A small CTC audio transcriber, trained from scratch: activation gelu_tanh, 5300 steps.
Rows from block 5 of a small CTC audio transcriber, named by matrix and row number. Rows with one number within an expert belong to one neuron, the router's apart. Each number is 500 + 50 x the weight over its row's rms, rounded and kept within 0 to 999. All counts start at 0. Numbers have three digits each.
Before each expert's rows are labels from the 100 clips, of 14976, where the router gives the expert most weight on average: "loudest" is the band of the loudest frequency at the time of the peak. Only what is clearly more common there than usual is listed. The data: read English sentences (LibriTTS-R). In brackets: how many of the 100.
# router: router (model.blocks.5.mlp.router.weight, 8x256, trained with AdamW), inputs 0-36
# up: expert up (model.blocks.5.mlp.up, 8x128x256), inputs 0-36
# down: expert down (model.blocks.5.mlp.down, 8x256x128, transposed), outputs 0-36

# expert 2
loudest: 250 to 500 Hz (35)
router.2:486554507525526470533548404450575515524638507474543519536526443550504571501473491498548529520609532612515570450
up.16:434455487539611495459513490507504468506491543498536466578477444505532514394500452511549575512501571423475515407
down.16:530515517483476460548558550492486457563495520521468473431515547483545541538491498504536618494438562501561492517
up.17:462525451567493516498489546483550472474537501473420418500402430431498564543540564556544530528505521519542473468
down.17:524379443563439465554503416496483600507493532483504489559583481532514489566453504559437507585467474502534444448
up.18:459427536519524438487525441551529423479496522525456534533543550536545472550449481459539591483522460461488449466
down.18:479591382438492513523451514480479527528478567478446538474457448593529548560534570517438403519459454525543484465
up.19:444529415566551551498437481520611539557478490534527586438495552475539618496432522515391485466483515482494556370
down.19:551552471492502448420518423464441553471582474519489468429526540434537508573487448545540579548579393483516349558
up.20:548486504486501439504537559529485422499492465571488444529457427437489529584595507502383605453539476567511509445
down.20:567530515480473505542506478442541553509457450519553514545452488612525503510490375484504460478498454589477576455
up.21:543434470513471550535447547523485445554455477492455517546489438452518582458477480532534493526619385550473440481
down.21:488508466442511507579568494536421550446529530444497507473447460517440513503540405540523486520529439497482474511
up.22:528519482541517427416531472566503586516540484517499554524441420546474557479577613569412584619421432512509496438
down.22:449498546447518554499469453551536564436526515425495531501535533492597508548459539523478391456514503507543568488
up.23:529463473498495513513438469576485504632489528444490492493458465470515491510408436420385433464485526528476524566
down.23:489388474531506502524501494498612476420459428558453542581434593498514572571507531446561507499441500487452460512
up.24:515520525481506416600530505440520518487441493471554532560445476468534489513524502510467366435448493434484536602
down.24:570509513501498556423507420499472479453493534514552497490452473424556507424568429464456540543483509486485511488
up.25:480504457516474460439475465469517581461503511489603462598375567484535565490562493505451574577470558520407481493
down.25:500463476499465419548526417570470428536485403521486498467418544412520516519449515627606482531493574461526472482
up.26:451534502598569465403506461513504433476551544504555496556524462479572462515455476533530478415467546529521493432
down.26:579470564438503565543433468458463426490419400517524486477460435586417538480502482499505477540519469566538545675
up.27:544566444504481485495472477463451462524502510393631558466559492529541480539461441576488538531613565531481502479
down.27:422460587585457381540525459454505503504401480605510494528546596632508398515544527560591449556453447578568512504
up.28:479456484479469487407442439475504569430481617409541470552380585446421476523501548521560483508529476605524442460
down.28:487570543555572482599537508531528513499479498446443456452536599555632580489468581544452568474410480329536472561
up.29:444366532460564488480467417486453415596526576494482464436439495513480533490443452517550488497505478552515476492
down.29:610527549556463492529559532501478545455516494518441546543537518558505487484523492538528379553485547512539554429
up.30:517504493489474479487482460542468485568502498553489460556484532579511546448449465465525471486485526502439533538
down.30:579535549528462501466524537429430498532482575534501503490589466453535522523499581453493527489499584496463550580
up.31:581412476531470566507497571472495493551496453571512604470544484503488396527404484478542541567401544461481548454
down.31:469582458388428399615552549641532581435505455407461549515601463504470459487498476599467479427429433489487513503
up.32:408455453482501531420523538560450499485615444568489555479560524584594460518465489498461499510535523531493500476
down.32:486449560453561512537560488445462463506534477439618529525435494488457433450582496462567560559520575509573427403
up.33:439533573494512467434452408513559432467570509448587540497444418471504498452469542533500528509527533618535577483
down.33:585484520564591574543452539474470593515401473535467392469494430494556519518574491536499394506497404422429535472
up.34:523575482449552544529462436533578498481531484456496501498547488635558516471504447454428487457541537491412494450
down.34:532486495466491517512516568563492462509540484597516559528442551438477486587508446503529526489527530492542485454
up.35:496527436510527450511504489457526476594403448500521461536488593522557547581493463462468439569421543598484529414
down.35:501479614582458441556405587537529486422516442523487632534513461567531513474521528504467525462582501492468550583
up.36:494527486589437592453519505443479480403422446556455469442513432443515500520509495460501467520461469436462511480
down.36:445438509511620508480543630492544438472441530534491497521506477474441505543414401519534472460485503428517494545
up.37:521492489487496470463448414536520433533530552516430483495496502451490431477532493473516424473505534470562403525
down.37:433489498586518463498533435462517519491543407487567460576558468502570500564517544516521599488478554456499530527
up.38:544462528493469521521470423487529528496487485516431581574431618456480563502536542571529525482437461466546462611
down.38:566551408517513543435467533452517556450428521561494431392520436478492521486522523437472590516499552520523495455
up.39:575544433536612577486552509476392480470509453446505573463514492506541511430534439422374526548501498493499459506
down.39:426478408428524453466494465499539612428525555556458386519512466507467527555422530442580476410505533518486529508
up.40:420543553558506522497533511532498427420507455477467437508515511477477526492555401450592479512487498476501550463
down.40:490478509484530342512517508441498550473466521588533451528453441557426392478468527468565457511488504484490437437
up.41:514432425533568488481423523451473559502606395525620545446437507508537420491521454502598603534604486440471390533
down.41:532526537471461504529470430504481445528545405501495454469478502413550490474562581545432499509544545534463474603
up.42:529516588441422472541407391437506557506500552489507529524488521494510543544464474473464495539625436503542460528
down.42:496485500526534533536513531528506526493498433437544617432539571529386504504505559482561487516501445427437483531
up.43:569452599475541465518492568547487545428449459478411448593576531546486462483539528510443508481583507485491527401
down.43:472501542479589501507547473530440541486426447591457502547494520489508549522500495443528513486474506529412517497
up.44:522534526538480505487458579461414532543520510377555538448480531510526420508493443487490506586543543514495511526
down.44:547510391520572401513532455476523508450517505525465529500558499521506514493533490600364440451557452425542402505

# expert 1
loudest: 500 to 1000 Hz (47)
router.1:494491480523485467545508507473502553538522412503441510402515618520542550489460462553489509460503516534360502553
up.16:481506524554443555465495500467487593514482594424477506461455607564481605446447529422418501467489594492475467468
down.16:582446455474589459533516510569502471522632412501430553510529542460618478552547492431541601444414517549520489462
up.17:501603496446491532502537543445435567478568489547466452596541552495500537527511508418505465586509517474488434541
down.17:489483471477576395470454500475511432546458565516463497435496550373556461512526458506549592500529444549446454478
up.18:492564475470571466436478505482402477472536436528456467480521563416461501597535517558493480619447437493504455444
down.18:513512510478576480541496565565481461496464580439542440415476470552415477566489503572601431512509548508582483561
up.19:509409447412554515519455496424438539515410485558602509539424430458540494419531484480472510451558507558471515500
down.19:505616515550485490447544536620536500471557537548490406667528528471489536550481488590644514637467517450564579478
up.20:529475515437457435495498456515539552516533441510623555610494534428517424480540524589537473475500548410444441484
down.20:501416496513462568459515595450548464442411506457524497509447499441531412489497471535491516526553468502380544481
up.21:378517600572475580629484547553522477425455558423490555570381445546581401471507509475502455532558565535482530492
down.21:514516490432423526482504450462429475513622489469482539502489521491457470575588559500572545457524496417482599483
up.22:475456471535525533480559506491581527504536512489474441493621434468567552440475502515457521497461522443511539447
down.22:483497513484507538506449486547525432448486534533532518439510431491459532511525436582491527422422487554466526525
up.23:566504442452508427462536482502460565541521519454519521502568455461470469520571486414535509458571529440487488481
down.23:559565443446519483568440514444443565490595414547455480487483542506520431438496600460415558529492430492540537501
up.24:437525498519585559415600508481515460553571496473457546398388554529504518553504569455397552512514520492495499501
down.24:547573532508443571588535492507480456478447489503482470548523488510459498478411452531460420603515526458525508492
up.25:481490449389522518538455427485501508521506506506563519442520557580414588408561552474454483554480497550451552452
down.25:530459534457520406450495463507561511498473481489584426496401494425521538550462418454473520489461511451484505554
up.26:475518516476501419484443479492524494453565516501472560551478464555477498574459470564529482460474507499528456524
down.26:413468524529525501449446501536513449493417494490508480460541600464437529423412470474565478574398515439538428468
up.27:457579552535601560503469501525466535461488465555455495498649561517544498451417484549464492522424461510432391606
down.27:415543567495530479510498476529468534534455440446545472493561387520478587472424533487533481438486500516499506512
up.28:503504572502587525524414560538493548454562416557511491584423444515550499423514471538365505509496492486484529478
down.28:446540451515509469381470451497470545473543545519374444507483436482542542538522512440497460528536581457462559520
up.29:509639505494496586606462515500540505476529513468540405554455557429532513546545534459460482544504492474487485538
down.29:434498425419459424429519444485491523517555479556489595534522457547500413456514445498488553505489486586500413495
up.30:489577553544500500414467487483538391517469530503499530555438521563500430524468472534481554412509486523485498449
down.30:385490512590501454560572617550512445458508534370484425493542585530456537486439483488447479448522573552492570455
up.31:550488318461516554561472436465528430518582536515533492464415541439447543527472499454491407520479532519482561487
down.31:485475543458440425471431506500507542460510524491470471576572422498537445562497430485524569474512462527487501473
up.32:508490486393484553518489469500472601576537529583481548422520500555495500487432424494528559564461470501518412499
down.32:508434477576548526482451490514523578434523513568462511507472455494489547530479459461555622498457495439428509475
up.33:507552465490518503557565522464539565480513550532466449415434488458541526552575437499491524556474523436539488514
down.33:535444530362534524536464473529546519482538568545420517574562455526506374494501583551521485446528531535550523450
up.34:569515451449394469491549489544483521501501428565572487500570512488373511473532501429542489491490367488562430461
down.34:516515572535411536523486497459482453563503559416581581421559544632540433507511503582550389523543478446556531480
up.35:511456530482447609558510594433441514441450472512451510422482553425443503533470414448538390516656495477501520555
down.35:562431556438479481532505562472476541469453496516542517522415549480460404509518550600550522530544496477530449488
up.36:531491455446538423441536520534468483494561438529519445444475446489578511458487543478409412424478577508519457511
down.36:364506573491465473509529475547493448507531473508549455509542439522445553435547553501530437509458561489466618482
up.37:560442494361487483444548560461502437529524435489463475413547572490540515425495444473533515527543584565463502489
down.37:522615504582495500461523532503473455496479562458476517596439583440612481487571472492551546586432409421553627466
up.38:577471527566556495459593535543464482483496467458450549535472533448514540575465434539557513542575473466504469509
down.38:465530463462405479558578530508444488524363450467504428426496525486468446522500406534490608475507562537543543542
up.39:463535524493547504445472482544440597571434482461524593477486430524525532421501489621514605487540405395585466387
down.39:466562476513511419484480480493440549529580486528449509555492591439529508499408459569515499515459514596472534557
up.40:453496418541494519469529419471453454560534500448540477482464542480534468470585503485457509532580557516457507600
down.40:545526553464453409530445575503478515542528484450497493564523452493441542501447564405442516490376450515478557512
up.41:538535492510465527440474489550485510525408537445519430584458544535469437511431476490531549533462471468424508414
down.41:479468488491446466520556460484533380454514464455472436531546554537456517447562495569610535595511554434498507537
up.42:508475451509508588565492443530459554438545489446528414616541534566547490444471549383443503516518509387409491482
down.42:599552523479450492493479476566493512428501476460498525522329478552492421490439557438480490466592549488456519523
up.43:445576544517463514455542417572477494565506406459476503464545446594522602556431527532522442520545497490565502464
down.43:506367587452571496502462392525433535516479422575589455508453515503448495496586495489510538430477499436494421449
up.44:575480514522498461489410444478523495531482552553580417459520452572428480555550571461518458491501453536552474498
down.44:541451505551505542553483489455454528490460457512521521509476469521484483488453511433557410431520565497515539456

# expert 4
loudest: 4000 to 8000 Hz (37)
router.4:485486468549491464399495466518504472584491488496493513502513518509528517464464427545432521580430452495528423442
up.16:494529398515499526513544488498473506445565453465489426543544520463551503531541510511555556494438563596480569549
down.16:608465536475483512443473501426490510451473487486424519489440485584498467466556497448556496482559515501531433469
up.17:546520554516501473481581451526453451568461362458482459474482475448452519474573516390527487581504595461511458461
down.17:424520582596475517482527547514490455494481545551446443551588567574569458468461510538525427466520454498460444508
up.18:563550481480499445483446469562499500449551489426547424585491520520516532527501580480470498506519402432560516528
down.18:562424587471482450508420407538526432481508547465516503546468520562577576497489495423481494478584426443619559535
up.19:501511481466464596504410526497496475527471529396423470474554522516539456518541419531418604486559447500543521469
down.19:513484473414557390426454440490552470549479437453504542542554451549499484441533600515574507543540500518522474454
up.20:455472464590536486466527540429447468478557547458550491524476473532564520412394433442500534575540508522405503533
down.20:613547539397457461479564517495463467394512630502473448443449505485548427482445504515435463456589539361506505531
up.21:474534473408470490497422481474558495575444583566487536506455437506454497372564514469643567393436553488459472446
down.21:511468474491498562573446542392514523439465522508431556512463543571575449451517489461439379528487499441471480556
up.22:528565500425460487534523355449390497442497509470559442418462492495452419564455522507430480536577399399529466579
down.22:547543571544539509462543506506508457413496459447409450520477432516558555534538563391510542479521464485501501481
up.23:477429541498534509511551486485515577520530520483474285513552487499538495535491510562470545411548495457567490486
down.23:509498512482548460480469508458537443499521499492473540469520524469475506426530441560519534485542513498578521504
up.24:448475452472533484455485492575571508477495502575510430509529521529444452527471442525501468535559494494468476489
down.24:550539446530476465514519481546509528497548577542574546479480496651580493415498439482481522528657489525521438544
up.25:524513533462519510541625618557486522596498465513527415545513551535605445516440584578485358443454502484477557431
down.25:515521427429504505464423515462556480380524486422531491523535538558399544464428436429569501537510471505505554536
up.26:525579455518580454547541512594595494483484434469531456500439588498578528556480510521445518551514485437532455584
down.26:487486492461431493402488480527465569524610619588487457545501457534535545510429394533444483443481450552517529390
up.27:523551490611489379567462458524541506520491495580458566462491605567504474463613423438502597460592438487544476573
down.27:430463473471473512432458490565424472565436600484609513491476533377519517472515539570478487440533593398499482539
up.28:464570477608496520530546412472450459460499503535475358504556562559430515463506549529494478472407464496511513401
down.28:424530481406442473384455521464472486463528517488550542579438542510510430581487444524498488462490467571473588466
up.29:512515573545507514539520529487546511524473509439516449498467479488411463487570565522460549541547442450550440603
down.29:399553508517421479496497451524497445510450403478534498474557444491563499504394448506438525462603538417449517493
up.30:473439618512552463523538527471485535516529464534457527502550500476581418556446507556551519514483562603501508439
down.30:494521512448433590494524477515547489460546433522553542445380461540434481524439549481474437548475435581396460490
up.31:618478527452475578501499478466531517469495504545524486454434557607478456523590492509445440491608395515526458488
down.31:531547589481524552490444588568455570475474472490463508430585450536563630538456498490460547485433492430468487488
up.32:544471459382663541491528426470482508592479412438511556506425547536476525486444514477481523526452506477404445532
down.32:576381456484466611492485498526559512552482468422408496532457492438451541550513401457525475482561583411562503587
up.33:420512510521463512596504521509497493499452517589499491470461593560514500452549473439484517456565476537469532504
down.33:435508412495477527458535560457463511455446516451519438471489541516486541559503524460356438510472506461513449457
up.34:423555460544556458499529535519527522430557478515464383496497493483474501527502466388510523443497506442423549575
down.34:421492517546454495503531480577519508482450628520498517504526579540526523457540603434504504469403497423443418536
up.35:572456491488483483468538549478482473481406533523531458449467476393565453495533439485499424513512503386506454483
down.35:519486513506557457498450513437547390472629575479499541537509537449513532481552474381528510562545478417496568414
up.36:415443470588500464509510611486532542457528442447461478447544578610443504513490494487536515442565446587454499466
down.36:487496492398503492436495521487498500525592578527480554543526501541475576569431459534482510408528498571535566493
up.37:586468538490465566491505445506496526425541557466508460536515506491443454443434533418494497491414554535559474403
down.37:458456440543519545506496553523509550541486512491530473453605519477490593541431492518501476533418555442531430522
up.38:575414459446460548504416456508474510551502424510479541479451466419451501509516494460450486474530566499410461450
down.38:380517576446519521549478548506416570421495440575486488513521496474485527460513548364447517491575482477518556450
up.39:520579491463467557549502511547482531536490461550461434388447522444479381496500432487496545470558578494501441516
down.39:572446510497505539451421450440524476525499431593554467397528517513437468487587433494498499552583601487504498437
up.40:566482464397468431489454457501452634441501541533511480467476455449533551539488522519586532519517463546494525513
down.40:507546485547506577529539463527452523480519485536541513534462474572470538530475517588478488538538565659459556415
up.41:426464476594446443524495477600539474504329552480458485462511536477548536520554518424545485479432485438559516490
down.41:499546426515510446513505405578556432541453519539490526513533551466507576471512512534406512446535505495519521464
up.42:528459506515509500550579478451549466526547462532483439492515514534429466525590488538529501630529473438599503503
down.42:482574567499452549476572494569495525378510430568510519547493574522543359591515426543486432403553515442531516535
up.43:492588413518517473499561573565553495492481446488500435560476443433570577485432579452476451562539448501448528536
down.43:436523571462491516503477483595450466534470384532474519469480636521587447401447566510478521602545563562457543566
up.44:603403446500462555525526488484544491502502494491547474476549453480499546435478508452433540411499531557430503525
down.44:496561556560428531569475504529514475447507432461408418521484544484460499371492484502546479527529487409543477537

# expert 0
loudest: 250 to 500 Hz (50)
router.0:536521518525510474465492497539501432512448526444486462518446448598448443491591402572467504393431546555495523406
up.16:438510527451601504395473495516414420463381522483441462482440445535541512590516480574482510440456378548425362565
down.16:495536465460445563431416464495492605504467497504429500529541518471432429524467439493484442549553548531505545498
up.17:532461551525519432549510569432442479594458466547516519563470433410505542511473482478524571357610577532502475548
down.17:480535516554439465444457607539510518445575609535531432524476522519497562498481519452513496437495507433558524584
up.18:522492499491490458519492548535519466468487545498423511520413447548495418467460598410478593511568333483509579399
down.18:461557605610546597526428487535518535481496376422439445503554508497510473575495472524558443524435532519513461499
up.19:500527570486527421557483463493525549481527510444591502423546595530535464475479553487470506605540505496422579444
down.19:526466500356579475571564475537518535433482530440485514483496545502546506476666477530521601451417435529524481466
up.20:529445461496452484487580583457497493498496421418487528465518466504445437562561491484544398487448539436502558449
down.20:439555571484529403636421439514531561591508517419489482479540574475533423556490521524481544513538465472451472559
up.21:433500537512486490522418514533418483457526520459429538517488576464511488429461530481571581495487491509537431514
down.21:605517503497414513433568472511533508516556462444548533531512385423516557516493515486608484541515494476442499440
up.22:539443521484394526592472472524428439487509486495430557505498469543496484511530462461406544562507500486489501531
down.22:377505505591468581453641521586496505565537491521491518569494539523509541496523539478531557473522451506467475515
up.23:482431441505470528511482541437501459494538542505486512446541531547441460514481491515466493520466561518621529451
down.23:512512533444520596431599364499546462498520499569544470486581509506564469556495447440495565444497519409430471547
up.24:382470477505512434531568537493528536536545462545502498503532505491578535479502569532503400492491539476548492514
down.24:514476482503439578471436430469540378536567547470439417548551501497605532540552480452488525493508523413404359602
up.25:554520473505582512498447418492586510580519489477477528469506503506533392487498511479473535484534507466550447457
down.25:427553552511508594539514505477438521410541617524570455403510462603585507513493459529506482510605528424524472531
up.26:527527458425477439530516473490516473471574496508528435566516526467525513489417473599525444502471493490514547551
down.26:506482492551450420441430603500607492580483518474470540544426587458527446468499502512526554437516526531550508452
up.27:482466439541525569472581517449499407492428561484511507534460536466507427497508556446527511534441409476537439500
down.27:554579503405458542528433480578530574544499497645510456440540506460519523450519519562506520463494558524601563468
up.28:516496459579404467492566551533540451619582532515451493532565535434455542494451487507622524527512438566619567517
down.28:413544479543544432455455528506566454403457576576439547524423508407474531538497539534490609417491538502433473556
up.29:470563528534463434452491471514521390513567458486506487411506484450483540471381420541545534498458357478532455517
down.29:510520549496543576518436503430456509464536545585502503469403432454461523472475537499393500511503558552570444456
up.30:539521511483480557528432428625438453486577584416462391537447525448570556480551558524498526586437472469561585518
down.30:526453502476579440515589404455531455517392531515517496471522571534409503406532507446474494572593420458567578572
up.31:429484561498535501468420414445554510506432591532484538617535557489531480476471568458454500477468516498529449456
down.31:501400481449494463428514502530456496520552452514392512446512513563554441601571501500491525483565419498501534540
up.32:428521422460591551486489489521489582425454506454425486533563563496450479442425468523399475492574530516563475572
down.32:508422455594439467537434443575468535515640527459481485466582531444509456491486442443497468572484487523486472509
up.33:505466500512528463599523531539508508539453527474555486408456485472447542521447491480472511394477536400469434463
down.33:396474472534525611634544511493489537433516530500508462549512472522544543541488532547447488535522542576431543417
up.34:590371516522562552544496514536552579435519473516513526401446490495551665432420506440418440493502462448542475491
down.34:550475390410593543552468576574517513485491534483456457507612566448578503406383466566593523432516586484486518499
up.35:514528497561454515598440477586531417475534597449461467596487434487611538559583498506390511485520534505527557488
down.35:487423513545423446449547460441507508327445483477519495509490511522389434465583424501548510540521523489457423518
up.36:586472432531548581503468473442495521479515491489571531448526431522469461493501472452544389503511526495462499341
down.36:512533567440549538616529408524449449551500501559594455515428563533489557488481464570434545480471424457464521567
up.37:469413528464545597453451478542443563416414519537453390470559441559406597491472474463461488535536530513494517509
down.37:556495505506472510494492420549568492530479523480507444554470536410440543476489536466565426507503508517572475445
up.38:462447518483502531502502474481529354542473474509437389490517403437477537485560447461411404378453496462530603524
down.38:514506474560528494499522520471491470532411546549497439475471498541525427486549456546537610492519556489519448430
up.39:494402467507424463464547486563543461589586484486467497532531449506465536422546538473471573576490546425576516519
down.39:509556456473553548503572473456402442547522525517562473504489503457420521540481535547481483547536480370434566578
up.40:474500504487594505503514453469470560471525470499546537523563552589456456453468560510576439498486393450448448513
down.40:512384520464519540567407465492523582490435540481510479492455472498590540558503376560380518478432544513506540469
up.41:414580520501548502494467534454502486468598498557491553556467472496475520505581606551551411495540433479418437435
down.41:513473592494391505447510463543433584502378502517426526551456520551501475470466419453451508544433461570579603489
up.42:562403463526581558549429549547455477468495440509445459525438555548512543475538563454506450507542481526534493536
down.42:447398534502447630505506456440488519521439504376417583542560475474454545535548449543495520533516518600465586575
up.43:492469468477440499427456522538542491545519485588495485456367452411519560473534497489462482519497471443536487497
down.43:482506564514509426616581454576446583523454515449462503530540431491450502517490563520392494439503518478403524540
up.44:579471574522552559557457448509508496446510516611554586423479435405473557547484482558503503599625545417469546497
down.44:520489494426459470512517536479439501578481520537495522535524453551560487447466535430501492564430492576547485595

# expert 5
loudest: 250 to 500 Hz (37)
router.5:517524484389478547488410391543488571455473492564500449580479477444450548441509510504514491520470494465578516534
up.16:492536427534516409514527516537435581449439437495523478527506500524511584565488491483582521461497561524494609550
down.16:534556500551507510474524594545453469433539561508491589489473500545502531543554595451516461476554475546563523451
up.17:450460541472554524596452483524417492444452499469452596535467610494518510484513567538463483435588495486482499559
down.17:599520532514547524457589528498594552494449500543535400519502491498539488577514474599535504498389520507509490561
up.18:491436531561598456455555515435529490508540529469506578549459497553516550520501431483432493585405443521498434515
down.18:463475503507468528463508383482347406542505458484420500508525583491523588480542514482624422546510479474482488562
up.19:503480522448395548405446494482518527509477523561436439560497565512556550470467463564476532558473461490520517510
down.19:548640500472506531427491549499482536526538413496476495551507630463477529457521559533419463444492539547539495523
up.20:605444479431536491566480448458521497567501540491468536430471445526539513598452458487512454423491513502438554454
down.20:426571511516413489364562513428535512491471484437467517526499509523476546504480521457498504491427548514536541470
up.21:578431484457451533534632566478480388513511455530566485506525482542515507504558494515537494482490510594500544460
down.21:555374523395509520511498521499539544534472507582519545458525482501486555489517519361503530532478464521576502364
up.22:477459560450499479514505581432528453557396497525438553453650528492455523576500463614457513488480535460503500458
down.22:458426448603501593568487475516490513427469559514531446564463521442420511505568522415498434482487477446500532555
up.23:545480481501534502568573474574525465595533461524446440496467552499497515436463426503429420539456566432544467521
down.23:602532466489468464475487433467511504498547391451493562515570479412540452449410600506588597490510450513464471516
up.24:494459526453592487514488548396465590489431560600561568558487445492549521426518464579434510448541572444524514460
down.24:494533443539493454567441539476508502527569448500479513545401452499495448463370496443392534499443500518537435523
up.25:498467577461508490472497499603448520490473473525500541540522445456447431583495535613448493530510548436504365547
down.25:524574409489447453531409430478512448523407532542429489458423395528424502521546527509434465442555456472541534482
up.26:489495539458535445565529525489469465465446502558603544558606446569566529476531380519485494512526544589579411437
down.26:534469475548513548536532555499594489469452400473502528564548405466526425555425499513443598604443506527490456537
up.27:542449551484502511529584544534498483531525451507507467474426583496460441519507439560458528548567468576472474543
down.27:478451460490574501546501490568481450455586458523554616587541490544475535422461470597552524482552548506480552579
up.28:581548534556429477480436486527471484510410548461450422514557393462486440436504451437497581483564479564541420430
down.28:478421558458467460483454541518561485485499485450476505569471479514538510537457417591452421570450475560526543641
up.29:536516477510563515549479471418536538445473464496562483431537502476491571537552455455512434454584510505518514542
down.29:426516555477494505523384525564519499514591402537553497552507480546449460443540492591448413487515490507461507486
up.30:612539518542496376498567535571464431572522462416517517488560467480502508492505482477521564492467549600534595547
down.30:423567432568484581364547591492460499512427536461456526501475532508489433507440479515467564461470539368564416507
up.31:590560492482428500581484462498471418473579494515454447477535544533530499427533427535396441491559499487498557530
down.31:535550490466588482450516627503587529545458514410414478432563498498486565501524532512475492498472472490548507492
up.32:559554554442525493518495554502511503546398472386500558554529516508558518581569498530482462472525465522476545532
down.32:442512523572484514471519557482497497447402452565407485455397503596460513508496575482397495552546496604514519442
up.33:523491396420434524551529521580452463499472498571569567531517503477478501516521493558476363535462480486383488440
down.33:461444496423558491438530487430433520564439593453500579419486491562454509484451503439414481503542534529577497492
up.34:513522520603460529513580481481544462509442482514504504428517552532537441514489537490443480507581590526452613574
down.34:570453513530557532520533536511527518495540412463477485434504484551443536489510425491532539439652550541461628492
up.35:406491576501453402524510524527572456479501550577488535461449512517493468505501487555582596504467473504419552450
down.35:503558556600479484511449513485530508554575559492535493546461471524597477522586506570470545453532463564547458521
up.36:529539437546523467543605434489502602568469438583412498589507426556492553468433461542538568499470455480469445410
down.36:456498494443548402502550504547491466461536577490485463391547565481592426551500515522604519494471515594552504538
up.37:589475476576484392531467489419368552464488564518411597432448492579541591556544477420492511530527440487523491557
down.37:468531556533569553467520465536561668555482442504608483566492462466491514413503472567568595499567439505429483521
up.38:508464484530482504507475440497463481519569459484559458458524471502451504496490504474578552470466487601505436455
down.38:486504597559597506452405473530517406457488552514532509462477548578525465586571484588503532525549546466551481487
up.39:502468569399391563425567540487508472425471506517479472506473485457457550500474476558441429556495489444510502608
down.39:494500567491571530499510455490445543496462586517505465437460412493574483565570545581580490448481459504473496351
up.40:494510531497521576500452457529469510510543572464476451509483539453545502433608538531552479419483578526553603450
down.40:482435482577462468574506545524540598474563522463503495467510511569446526540440441506548534479481445451425543467
up.41:603451505464458443443514464524597537546566538401401494594519491553543518426488528533512533531473462535456487503
down.41:532524463496525485495499414527461513595531531483436496426487557481576487556477470475562494588515521553565488411
up.42:463538491474459555497442462502494584504440425504576420429501427460425550507520553416625446490477526523492448442
down.42:489457527430497532597464432569488473427574545514446519584539550511536512512406528552485607499526520508453482598
up.43:438526488489586601586508455403535420352522523478498487526564537501541522549466476572456551444554596488391508523
down.43:422558553443568495585558479552521479488529439478566508501502446477458510532494463570502586433501499481489566456
up.44:533516403484459517502554524505503469575429437480514389502505482524525470553598514481560567393446539526462463430
down.44:557515448515526488557606464512518525467606423474496596561574429531409448452465485396514490362445559538460518456